config.yaml
bias: "all"
pooling: "mean"
init: "torch_default"
optimizer: "adamw"
magnitude_pruning: 0.7
weight_decay: 0.1
Rows from block 7 of a small sound classifier, named by matrix and row number. Rows with one number belong to one neuron. Each number is 500 + 25 x the weight over its row's rms, rounded and kept within 0 to 999. All counts start at 0. Numbers have three digits each.
After each neuron's rows are labels from the 100 clips, of 14848, where the neuron reaches its highest value: "strongest on" is what is common among them. Only what is clearly more common there than usual is listed. The data: acted Russian speech (Dusha).
# fc1: MLP up (model.blocks.7.mlp.fc1.weight, 768x128), inputs 0-127
# fc2: MLP down (model.blocks.7.mlp.fc2.weight, 128x768, transposed), outputs 0-127

fc1.496:500500500500500500500511517500463500490546500500500500500500500500500500500481500500589500500500500497500501500500497500500500500500500551419500500500500500500500500557429500492498500500481445500500516500474500568500457500500500500500500500500500436500500537500500500497553569500500500500500500500500459529500500500500480500500500502500490500433491428565430500439500500500500478500500
fc2.496:500500487484509499500500500500604500500500500500500463454439500500500500517500500500483474500500483500500476432500500500464566535500500500586500500500518500592500500500500500500500500502500496500500479425500500464459500442521500506500556500500500488500500496500500500503500556547482480500482500500500500500500500548550500500500500500454500500500500495500500500500492510500457481500500
strongest on: emotion: angry

fc1.666:500500500500500572544524568500500500500500500500500500500500458500500500500487473495535500500500483467500423500496500500500500500515517500561500532500500500574494500500500500429500500500500500500500560458500445500500533500483500500500379552497511498491548472500500500500500500455505512500500500500500500500494500500500500500500500500500500500469549500500500445507500537500500520500500
fc2.666:486500500485500473500530500475500500500513500464500500500500500500500502500500500500572566500454500500519500500500500500500500441468500500466532500500500500456500489500500500565500470500500500500500484493500500500500500547409500500500500500500530418492548500500500500500479558443500500523500484500500500500500500500500500505526494500500500500490409484500500500500506486500500524412444
strongest on: emotion: positive

fc1.451:500500458500500500500500500411500529500500500500500500522500500494521546500461523500527500500500500531500500498500500399500460500500500500528500500500500500500489439500500500500500500500500519587492500500517500507545500500500500500500429500500500500536500492484456512529555546500500500479500500578500527500517500543500500506500500559437500500500500500461474500500500500500500502454500
fc2.451:500537500552500515557575529472579500500500500500500430500500444500500457500516489492533500500501453500500412462500500500557574553500500500500472500500500500500500562500500500500500500500500500500484500556438500500537500491505541517500504539538474484530500500500457500500500503500500500500525500500500500500500546500505500500500500500500500500500500500500500500500500500500500500511500
strongest on: emotion: positive

fc1.169:460500500523500483528500500469500500472500500500500500500500500470438500500451473403551501500500500500468444500500500500500500500535525500466538524500493500472500500500500500500500500500500464455500500500500500500500500495500500561455500500534512459507554494500500500500500535500500474500500494500500500515532500500500409500500500571500500500418500500500500500500542551450500500500500
fc2.169:448564500500500500485506500500500507480500461500473500500479500508500500402500500500509500500500501464500540475462500500478500521500500461500500572500471500500500500526500444506500500419500464555500500500500576500500500474438536500500500500500522482500500500425447500500502548500500500500500500485499500500500500497500500500500500500500500500549500500495500500500549439500500501500500
strongest on: emotion: angry

fc1.404:438514507500500500500500500500500409500500500480500500500500500500532500500500500500518500500500486500500500500500500500500500500500500554573500557500500500500500500500500500500502493581500427500500540500543486542556455500500500500500500500425500479512500496500500500500500500467499504500500500500500500465500500554500500492500500498500500524473500500455450500499500500500608500472542
fc2.404:500500500500484500500500500500473500500500534432493500403500532500500500500500482500487500500500545500500500528500500500496500500500473500500502500500500462567500500487500527500500500500500500500500500500500500455500500500476500500500467500500500460500500500552500500500432477500587500500491593500500455444500439500500500500500493536500500500463500500500437500500500583500500501500500
strongest on: emotion: positive

fc1.346:413467500500500500534500500500500500500500500500500500500528500500500478510500500486531500500500523500500500500500500500500476500500500578500500565500500500424500552499500500500428500500500463500500500500585500500500491500500500500500500436455500482500500500496500500500500500420417485508500500485500500488440500530500500500483500500500500500452500500510476500500500500500552471487545
fc2.346:500500500500477500500500500500488500500500439500500500500500572500500500500500500500508454500500500472500500500500500500510500500500500500407470500500500500544500500500500500500500500500520456500500500557500500477500476500378500500500529500500500457500500471500500500500487575577547500500512500500531462500500500500500500500500475500500500500578500500500413500500500500500499500500500
strongest on: emotion: angry

fc1.636:500500500477500500500471500460471593500500493500500540500500444525500500517500470430537500500470500488500500529500500500522500544488466500500500505500500500513500500559500500500500500500500475500500564500500520500518500500459500500500511500408562443516500411500500487500506526500500500500509500500500464457500500500517500500500500519500500500475500474500439500500500459500500478500548
fc2.636:500458422500500500500500503500486500500500500500500500500500569500500476500500500521500473566500500500500535504500500500466465500502500500500500500481500426500500500534500500500500500500500500500500500515500526510563500500500452500488500500500500500500447437500500500500430500577582500500469500500500500514500500500526500500500544500500500449500500500437524500500500500509444560500468
strongest on: emotion: positive

fc1.519:500500584559500500500523500448500500466500500560500500500500468500500500500500419504500500500472500512555496500500500462601487500500500500485500500500554500500500497500447500500500500449500524500508500500500500500500500500500500500500500537500500500501500496428433500500525480500441502500500500498500500462500500500529500489500500512500500500500487500542500500431478500445500480500500
fc2.519:500500500449500500500500500554569500563522500452500500500500500500548500500494500500500500500500500526500522500531500500512474500500421500500500500500459500428500500500490500500468531500500497500500441500500500500500500500500581500500500500500492547461500500500537500608500429500496500511500500500500500500500500500500550514500490500500500553500500500500500500500500500570500500500500
strongest on: emotion: positive

fc1.385:468500500500500500536500500544500500500500500515500500500500379500500500517500425500485460500500500500473439500500500500569500500436500518500500500420506592553500546568500500500500500500500486511500573500509500500500500500500500500500478500460500500535490500500500448500500500493500483500495491500500468500500500500500500500500500500500538500486500500500500500500500505500501500500500
fc2.385:490500445450500509500507500500500518500498500469500501500500510549500511500500618500530500488500500538500500527500500514510473500500500443463500500500460483495500500500562500500500522500500500557525500470500518500500500500500500500500500500500495453463498482500500475500497499500500537519500529482581488500434456500449524507538500500500436454541488549500500500500500500500500501476500
strongest on: emotion: neutral

fc1.39:500500500514565500510520500500500500500500500500500500561403462487460428500500471500500500500500516429500500512500500535500544500500500509500500500500500500500520520500500500500500500500500476516500500500500457382500500492481500500474500500500500500500500533500500500500546500500449405500500473500500500576500500500500500500500500510500500513493547500500500469500500500500508500527500
fc2.39:500500500500500500511460533500500500456500474500500500500500500524500500500500500500456424500593430452500500412500500500500507511500500500500500500500445500500500500500500500411505500500500500545500493500500494500500500450597500500500513504500438509500500538500500451500500500482500542500500500500500500500500514574500500500500510485500490500526481500500497500500500500500500486500500
strongest on: emotion: positive

fc1.76:500553500478530499500500500500500471500442500500500469500521529500500500500500500500500500500500500392500500499470500500493500517500500500500500500500506597500500500540500500500500500500500485500541503500469514500560534500500513500585500500500530500529495500500500414500548500456500500500516434500544448500500500500490515500500500500500500500500500500500500500500500500417500500485500
fc2.76:485500500480500550515453500477491500457474500497500500500420543500486500500500535500525509500500500500566500500488500500473500496470526500402500517500421505500500478500507500495518478540500500527500500511500485500500504500500500500500500500470500460476527524500500493505512499500500500498567578506525500500500441500457520424500500500500500497500453500500500515500500500504500453470471
strongest on: emotion: angry

fc1.408:500481500500500500500500506449500500500500500500500500500500511500480500500500409545573500500500492500500500551500500500500467477500500500500500500500500500500500481500500500500500575500500478500500500500500481522500500500511500500500500500500593465545500500471434500500538500500494427500500431500500457542500500500448500500500569500500500500500500473500500500500500500500586482474500
fc2.408:491453449500500500500500523500500514500561500500500500500419525500500545500500585500484500500500500500500465500464500500387463500500500500500508500500435448500500500500500500500500500500500500500500500553496475500500500422500500500500486500500500507500500432500500500500500462500553500447500500504500500500500424500500500500500498500502474500500500500500454500500500500500511500491500
strongest on: emotion: neutral

fc1.165:500500560500484500500450500510500500500500500588500500500460448500474500500500459500500500500500532523515500603500576500500484500500500574497500500544500500500500500500460500500500500500504500500500500500500489500500500500439500500500433500500500500500500500500500500500574500500489500500500500522500500507500491500418500500500500500500500500500574500433500500500513500500500481500500
fc2.165:500500500500500503489372500540539500500500500500500500500500500500500500500500581500500498500503500535500500500500500519453456500500490500500500500500500500519500500545505500418535491500500497500500508500500500500500500500500500500500500614500500519574500500500500500500500549500500500500500500500500496500500500437500500500500500500483526500500500500500494602500481500481500500514500
strongest on: emotion: neutral

fc1.650:500500500500596500496500500478500500423500500500500500500500486460483524511463514500500500500460566500500500500623500500500576500500500561500500500500500438500500500500434500500465500500492500500500500500545469500500500500500500500500500500500424500500500500500500500500492512457500500500500500500500500508500500500500500500500500500500500500461500500500500463500500500500500422482500
fc2.650:500500500528500544500500500500500500434500500500500501500500500500500500571500500500500455500500527500500500490500500500500468500551500500551500481592500500500500486500500500500450500500500500464430409459500500500478500500500532500515500500500475520500500491500500598500538513500500487500500500500500500500500500500482410500421488500500459500484500500500500500500500500500500500500500
strongest on: emotion: sad

fc1.94:500500500500500500500500500500500500500500500571500500500500500500378500500500500500500500500500536544524532500500547500500500500500561500500500500554500500500500500500440420500500500500500488500500500500592476504500497500496500500500500500500500449500500456500500500500627559500489500500500500500500491501500475500500500500500500500500500500500482500500467500500500500500525488500500
fc2.94:500500500500506567500500522523612500500500500500500500500500500500500500500500500500516500500446500500500445500500500472500576546500500500500500500500500424500500500564500500500500500500500500450519500500500500486500500500500500469489500500500500484573500511500500500500500534525521500500540553500500500500500493500539500500500500500500500500500500395536500500442500453500467500500500
strongest on: emotion: neutral

fc1.319:500500500500500500500500544577500500500500500500500500500494496500388500488500516497500427500480500500541500500500539500500500500532500500500500500500500500500500500500500500500500500500538465500500500500500437500500428519486500500593500500500500468500433500500500500500500501500486500465500500531500505500523456500445500500500488572500439500500500500500467500500500500500568500500500
fc2.319:500500498500500500500500500500500500500500500500500500500474500500500500450500500500412500500500500524500500500500500500478500529538500550500574500500500500500492500500408500503500500500500500500500500500569500461505500500500500506469546500504522591500500500452559424500500458500500500402500500500500500539500500482500500500500500488500461500500500500464500500473500518499451503500500
strongest on: emotion: neutral

fc1.744:455425500515500500544500500500500500500500500558500500500500500523500500582500467500532464500500500500437500500500500500500544500500483584472500500500500500500469551500500500500500500500500458472500500500500522500500500507428500525449500517500500464522500500500500500500471507424500515500500469500500500516500500500500464500500500500500500500430500500500500500500561488500581500513500
fc2.744:500560500500500443500541500500500500500500461500500500500500500541500441500500500500518500500534524501500500474500500500500476573500500452500500500500500500500500500531500456526500500500500500580571554500500503500500500500508500500502500500550540467483500500500500500500500609500500459500559500445500500500500517467500431500500500500500469500500500500500500500500557500500500500500500
strongest on: emotion: angry

fc1.531:500464463500500500500500500498500500500500500500500500479500500471459500500425481597500500500506500496500500527500500500448500500500500500546500509555500500558500500500500559500500500500500500490500562500500499523500500511500419500500550500512515508523500448479500500500549509500500440489500438530500500564500500505500500500500500487497500500486525500406500500500516500500500529500500
fc2.531:456500500500496500500500500500536500500500444460473527500500583500500500500500500481524465480538500444500457500471442500500500500500430500500503517434500489500398509500500452500487500500520500559537500500500500500500500500603500500506500500500500508500500500500517500500434496515500500500473500500500505500500439500500500500500500500500500500500500500500458500500500500526500500500500
strongest on: emotion: neutral

fc1.250:507500526500453500500486500467500510500500500522500500500500500500447500500500454500500432500500614533507500558500500500500500500500421538498500500548489500500500500500455508500500500500551500500500500500446478500500403500458500460500500500500500500500500500492500500500530500459500500441500500571500500500500540500500500462500500500500500500500557500500500500500500500500500500500500
fc2.250:500500500500500521500408500500500500500500500500500404500500500500500500496487501500459500500500500546500491500500500500480485500500483500500491487500508500498500500500500500500500500500500518500500500500500500579530500500500467500500500593500500515481500603500500500500500490525500500500500500500353500500500500500500500500500500500509500500515500500500533500500485500482500500544455
strongest on: emotion: neutral

fc1.55:490500500525502537550489500500530459525500500500500480500500441416436500500500500500534457500489500500500482500500500500500466500500500515524500512500500500500500500500455500500495500500500500399500594525500459538500500500500424500500500500500545465506500500500500471523547500500481441500500486500500500500500500500469500500500500500500500481500572477500500500454474479500500500504500
fc2.55:500500500500444500500461587500464500500530480493500500500500500500500500500500452500449500500500546500500500500500500544456500550449500513506437500493500500500500500512500482500500500500500500500500500599482533586500500454500500456492500500500500510500500500500500500556500485494547500500500500500488500551534500409500500500500500500500500500500488443500500500486500500519500500500500
strongest on: emotion: neutral

fc1.554:500500549500500612500500500500500500500500500518500500503500430500468530500500436441500500500500500500575500479500500441500493500500500500500500503500500500500500500500500500500446443504500500500515500500500524537500500500500500500500407565476500500500520447500534500500500500500500528480499500500515457447500500500500500500500500497500500500468500500561500464500500500500500479540500
fc2.554:500500505491500500500500500490464500563554500444500500500502518500500500500500500500494500500500500500500501558500500500472481500502475500500500500500500430493510500500500500500538500500500488500462500500500500500500500500468510500500500500500490481477500500568500500593500549500500500500500553533500500500500500549500600500500429500500500525500604500500500500500500500565500500500500
strongest on: emotion: positive

fc1.70:500491500547500500500500500500516500461500513500500500500500500500500500500500531521500500500500500500500440500500500500500410500433500473500500500508500500500500544617500500500500500500495500500500500463500525500500500488500450500500500500500500500500500500500492408493500526500469500482500434500500500500500468501500500500500500500500500500465487603500500484500411500478500527500500
fc2.70:500500569500500500500500500500540584362500500546500529500500500500500500557477457543474500500500581500500500500500500500500500500500500556500500500500500500500500500500500500500500500500500518500500500500500500500441500500500500500500457500500500500500500500500500500500500500450500500500500500500500500448500519500500500500500500500500500488500500415500500525500500500500500422500538
strongest on: emotion: positive

fc1.414:500500500500500478500500520500500500500500500500500500500441464500500500445500444489558500500500480500500437500474500500500500494509538500510553500500500500500500500500500500481551500500500500500548625512500454500500533538500500500500500500471529494487561500500500509503500500433486500500530520558500500500500500500500500500500500500500539500461603500500500477500500500500500500506515
fc2.414:511500455500500500478497500468500500500479500472500534500500500454500584500500500500574546500500500437500500512534500508500500500494500490517433467536500500538500471500500500500500478489500500496500505526500500500500500500484500500500500500500473450530531500500500500500500540500500500492500514500500500500500500556500500500500444547500505500500410496475479523480500534555500475397500
strongest on: emotion: positive

fc1.637:444421500519500500527500500487500500469500479492500500500577500457441500500500448408537499500500500500500486500500500518500500500500500567500500500500500500500507500475484500500500500500500455493474500500500500500500500470500500535441500500500500465513500490500522500500498500500500500483500515500436533502519500500500412500509500550500500500412500500500500500500551519473500500500500
fc2.637:434590500500500500505500500500500500500500442500454500500500500500534500416500463477522500500500476500500510476451532500500500518567500448500500599500500500500500500518500423483500500461550500539500500500515500500500500500500500500491500500550524490461500500500500500500500537500500500490466500500500500529500500511500500500500500467500469500525500500545500500500544465500500491491473
strongest on: emotion: angry

fc1.670:500500500500500500500500468500500521484584500500500500500500500471520500554432500500497500500500565500500539500574500500500500500500500564500500500500500449500500523500467500500434500500485465500418500492533467489465500500469500500500500500500449500500500500500416500500503511489500500500500500500500500534500500500500500500500500487500500500468500500516500500438500500480500406500500
fc2.670:500500500507500518500500461500464500432500500500500532500500500500500500500500500500516453500500498500503508453500500500397438559500500500587500500593430500500500526500500500500500500500514479477500500457500500446500500501518500513500500500500493471481500500500500581500500519500500491500500500500571500500500500480506500500457500500490500523500500453500500500470500500500512474500500
strongest on: emotion: sad

fc1.261:414431500500500514513500500500500500500500500500500500507500479500500500561500477476488460500500551500478500500500500500500512500491500558500500500500565525500500566500500408500500500500500445548500500500500450500491460500500500500500500500500500444500500500500500500500500500475448500500500500500500500500413500500500500500500500500560500500500500500500500500500549500500567500500544
fc2.261:500468517500474500500500464500554598500500426487500500500500532500500500500500513500537485500500500500500500500500500535557500500512500500467547574500530500503449500500500433500506500500500449526500500500500474476500500500470500500500500500500500483500607477500500500500500574500522500500557500500509500500500500500500500500500500563500500503500511504497464500500500500500544497500497
strongest on: emotion: angry

fc1.322:500503500537491500500477500491459473500500500571500500446500500438413514500500421500500524500530508547477538552500561500500500500500500525506500500511500500500500468500493475500500500500500500441500500500510452500500500500436455500500500500500500500500500500505500500500559500500504500500576500522500500500500500462446500500500553500500499500500550500500440500500500500500500500499500
fc2.322:500500500500500500495500500500609500500500500500500457500500500500500500500500529577540500500500500467500500500500500500500492495536502500500500484500500500500500500500500523500500500508500509500500500500500500500500500500500433500500500500500500483505500500500500500535500577500500500500500500500503500500500500500500500500500500500500471500484500500500431687500480500500500500463500
strongest on: emotion: neutral

fc1.103:500500500500468500500436500498500500500500500551500500500500500500448500500500447500500500500508581524534494590500568500500500500500500601504500500549500500500500500500464500500500500500522500500500500500542520500500500500462467500500500500500500500500500500500500500500537500436448500500500500542500500500500548436500500457500500500500505500500587500500500500500527500500500500500500
fc2.103:500500500500500500500401642500497500500500500500500500500500500500500414500500534500453493500500500563500500500500500500500448500500504500500500500500500500500500500500500500500500500434500509500500456500479500526500500500500500500500500589500500504465500500500500485487500508559500500500500500500500500500500500500500500500444500500500500500500500500500493570500499500440500500488500
strongest on: emotion: neutral

fc1.541:500500500547450500500500500540500500422521500500500500500570500494447500509548458453500453530510500469500500500500526500500500500500443500500500500500500500500495500455500500421513548541538476500500500452486500500500444502500427500528500489500500488500453525500500505526500500500529500500500475500500475545534500500475500511500500500500453500500500500568500543500506500500493500500500
fc2.541:500500472500500500500479471498454500522500536500500513500496500500500500500449500500543500500469500515500500500500500500455421488500500500484553500500500500500488500580446539530500468500475500500496479511544500474500500500500500473468500500509545515494500503500500484500500536500533515435451500544472500500500500487506500532481500500501503500408500471425500500451500500479458538500464
strongest on: emotion: neutral

fc1.684:500500536500592500505458500367500500502500535547498500500500508500500500500500544481600500500500500514573500500517500422500431500500500500500500500500567500500500500500500500500500500500500456500482500500500475500500500500500500500500500500500500500500500511500500500500496575500495500500500520500500500500500500500476500500500500500500500470500500500500450500500475500500500493500500
fc2.684:500500560500500404500500500484510500497553500581500500473500500500454500500500556500500500500590500500500500500500500556500538500500500500500500500500579500500500500500500500500500500500500487500500457508427536500462500434468535500472500500500500500500500503500500500500500456500500500500500500500500500500500500500556500500500450500500500500502500518418500508500520500500500500500500
strongest on: emotion: positive

fc1.399:475500500575589500500500500448500500408500500500500500500500500486438456500500500500524554500444500500525500500500500500500441468500547474500500500500500500500500500500480500500500500500500500500500500418500500442500500500500488500500500500500500500607500500500546451500560496500500500500500456500522522500500500500500499500500500500500500500500500500480500500500501500476500500497500
fc2.399:504500616500442500484500500500500500500500500607480462500500500497500500500500500525500500500500500500484500500500500500500488500500500500500500500500500554449500500500500500500486531500500500500513500500500500500499500466500500500496477500500500521513500500396500500500500520495500500500482500500500500466500500500500500500500500596500464500500500475500500500500500500500500500593583
strongest on: emotion: positive

fc1.427:500500533500445500500484500500489500500500500509500500500454488418456481500500489500500423500500484510505500575500586500500500500500500500526500500536500500500500500500500500500500500500574500500500500500447499500500410500500500500506476500500500500500500500500500500500519500500453500500601500529500500500500500500500500441500500500500466500500582500500475500500500500500500500500500
fc2.427:500500500500500524500500500560579500500500500500500500500500500500500500500487463500500500550529500498500434500500500500500479500500500500500509542500500500500500500507500480500500525500500500500500500500500500617500500500500500500500500500500561500517479500500500500500500560445500500500500500500500500500500500340500500500500500500500477500500500500500527500500472500448500500543500
strongest on: emotion: neutral

fc1.438:500500512500500500500473500500445500461500500521500500500535505459461500500500477500500500519500478545485496498500615457500459500500500500526500500500541500500500500500426500500500500496500500500500500500501476500500500548455500500500500490500500500500500500500500500500548500500469500500500500541500521500500500500496594396500500459500500500500566500500500500500427500500500500500500
fc2.438:500500500500500500605500500500481493500500500500500500500500500612500500500500576500500500500500500458500500500523500532466441500500485500492500500500500500500500500500545500500578500500500460500500500500500500500500516491500500388500500500500500473500500500500500500500500551500500500500500500500500500500500500500500500492500500500500597500500500500500529510500500500500500500500575
strongest on: emotion: neutral

fc1.479:452500500500500493552500500500500500500500500500500498500444500500479500465500402491520500500500454500500398500473500500500500500500500500541540537500500539500500500500477500500500500500500500454500600481500440500500514500500500500500500500443521514524500499539500482533500500500500500500565510500500500500500500500500500500500500500500537500504500500500500448500514567479500508553500
fc2.479:501500506412500470479477500539500500500499500465500478500500500500500562500500500500544532500500484500500508500500500512500500500497516500446470500500500500500500476417505500500500484500500500498500500547500525500500500500500500500500500500500477489419534500500500500500525481500500489548500573500500500500500464500496460500460500498500500500453436539500468503500516472568500492407500
strongest on: emotion: positive

fc1.564:500500500500460500500500500500500500485500469500500500500500500506432500500500500500522500480500523533540575581500556500500500500500500466500500500583500457494500441454500434500400500500500510500500523500593500500500500500500500500500500500500500500500500500507500500497594511500500500500500500500500513500516500502500500500500500500500455500500500500485464500492500500476500518500500
fc2.564:500500500500500601500500500500638500557522500500500500515500500500500500500500500500593500513465498500500500500500500500500530520500500500535500500500500500500500479564500500500499500456500500500500500500500461448500500476536500462494500500500500458547500466500500439500500566500500500500500500500500500500498500465532500500500500500500500500500500473500500500500500438500500500483500
strongest on: emotion: neutral

fc1.220:522500500544500500523500500531500496483495500526500500500551500458436500500543510488500459500529500500453500500500511500500545489517440500500500478500500500500500500495500515450482546500500452419500500462453500500500453509500418500529500517500500482480453500491486467500500500500500538500508460500500409523500497500450500500500500540500492512500500500500500564500519500500499500500519
fc2.220:500500500500540500500500500476500500500500547500546507500506500500500500500492500500538500500445500500500500500510463500458500454500500500500555500500500500500500500565432554537461471500456500500491423500542500468500500500494500500500500500499542530486527500438500497500500539500500431470500500493434500486499500500464500500449500500500581500440500496500500500500500500500468500500506
strongest on: emotion: sad

fc1.199:522537498587536500482500500500500500500500531500500499500500449474500500556445500500500476500500500500500500500562493500538500500421476500500500485500522500500537500551500500500500500515500449500500500500500500500500474500500500543500500535500500500500463500500490500500501500522484500500500451500500500582500543500500500500500500460475414500500500500500500500500500393486500500500500
fc2.199:500500500500533445500500461500446465500523500500500500500500500540500500500461500500487480453548529500500504500500500522500497500566500500500500500568500512500500500483500509500500500525466476500533526524553500504438500500500500543500500559500466520470500500500500500500500464500500500500481500494575500498500500500500500500422500483439500476545500474559500486500547500496531466448500
strongest on: emotion: sad

fc1.147:443484500497500500520500500500500500500500500500500530500500500520517500500500458500586542500500505447500499500500500529521500491500471483504500557500500485500500500572500500503500500500500475500561551462500500500542500500500500500512500491433577500546500500468500500500500549500500407500529500500500500500500492500500500500500545500500500500500507467500500534500500449500554470446500
fc2.147:500500451480500500500455470500500500569551500500500500464502500500500500500483500500497500500468486559500509500493500500433469500527500500520500500500500490469500474518501500500500500500500500500500500500500500500500500480552500500500589562500500500500500417500500500504504493500533500469465500550505500500439500500530500500431500480500500469500574500500512500500500500500523584500500
strongest on: emotion: angry

fc1.288:500438500499500458500532500500500460439453500500500500500567500500500500500500500538536500500470500500500500500500500502569500500500500500500500500473500502500500510607500500545523500500482500487472500500495491483500473500500470533500500408500535500552499500500463470500520500500500500500500500500463485500500500530500434500500500500448500500500440500500500500515500572500500500500500
fc2.288:500500500433500465500500496471490500567500500500500500500469447519500500500500500517500528500500500500547500612475500500451500518475500500463500500512500447500500432559500500500522475500500500500500500566528500500500500500451500434500500539500500500483527500500500500500500570500500500500500494500541500500500500491500567500500500500474500500500500452500500500505500495520489512452500
strongest on: emotion: positive

fc1.204:500505531500500500500450500500461500500500476603500500500500500500436500500500466500500502500500494536499517531500590500500500500500500559503500500500500500500500428500476467500500500545518500500500500500497447500500500500464500500500500492500500500500500500491500500500556500478500500500500500549497500500500484500411500390500500500500500500500561500500500474500500500500500500500500
fc2.204:495500502500500494537500500481526500500500500500500460500500500500500500449500569500500522500500500546500500500500500500500411438500560500459500500500500439536500500500502540500500460500500501500500500500500500500500500500500500500500500626500500522500500500500500500500500611500500500500500500500517500500500500500500500500403500500500503500524500500467483500500484500513500500500500
strongest on: emotion: neutral

fc1.753:500476526500500500500500500500500500499530486578500500468538490500500500502500436500500500500500559526504493550416546435500522500500500500502500578500500500500500451527500491500500500489500500500500558495500500500500500500409500500500486488500579500523500500500458500500524500500506500500542532554500500500500500446501500500500500500500491500500500500500500500500437500470500495500500
fc2.753:500500500500500500500500442500511500500617500473500500500500500500500500500500568500500500500500500527500500500500500500500388500500477500500500500510479500429500500500500500500500500500500481500500467500500500500500500500500545500500500569500400537500500543500519558500568491500500500500500500531500500500500500500500500500500500500500500478500525500500463567500500505500500500500526
strongest on: emotion: neutral

fc1.296:500500541500555566500578551500486503520500500500500500500500486512500500471533493500500500500500500500500500500500500453500500500500450500500500458457500476500500441529493524500506500500475500471500493500474500500472500500540500500500500500500555500500500500500448500500500500516500500500500484539495417491496500499500522500576500538545476500477540500481504500500500500401500535500548
fc2.296:465519500500536500500508515467500463500500500449500503500500500469536463537500500500584515500428551486500500488524500535500496500506542500500434500495516500500522482500500500526500481500513452500504500540500500570518502500500457500500500500486500437500508500500500486500500541478470439500507486488500500541579500500500500479505500447559500458500500500500470500475489481500500495500500
strongest on: emotion: positive

fc1.415:500497547500500500500473500500500500500500500526500500500507500430459468500500512500500500500501516500500500513500572500500500500500549491500500531500500500500500500500447500500414500520458500500500500500558490500500500552455500500500506524500500500500500500500500500500544500500462500500500500518500483500500487442475500500500500500500500500500634500500500500500408500442500500500500
fc2.415:500500500500500542500500500513476494500500500500500500500500500542500500500608550500500500500490500459500500500500500498464468500500452500500476500500500501500500500481562500500500491500500464500500542500500500500500471524500500448500500500500500450500500500500500500500500581500500500500500500500500482500500500386500500453500500500500585534500500500500433500500500499451500500500559
strongest on: emotion: neutral

fc1.466:450500500573500500590500500500500500506500500539513482483479500393524500500500500500531500500500500500500500500500500429500488500500530500500500550500537452495500500500500500502500500542500500531468500466500500500500531500500480500500500500500500500543500500500500462500502500500499500430573477500500500553500500500473500500500500452500472500500563533466500500500487500468500458500500
fc2.466:500500500500515500517500500500500500500500500500534500477500500500500500566500463500500500500500500513500500500500500500500436453500500500500500500525525500561500487500500500575500500500500500500532559500470473500505477475491424500528500500500500463500500488500500443500499596500500478500557500549500500500468522500415515500500500500500500500500607500500500500500476495500500500500500
strongest on: emotion: sad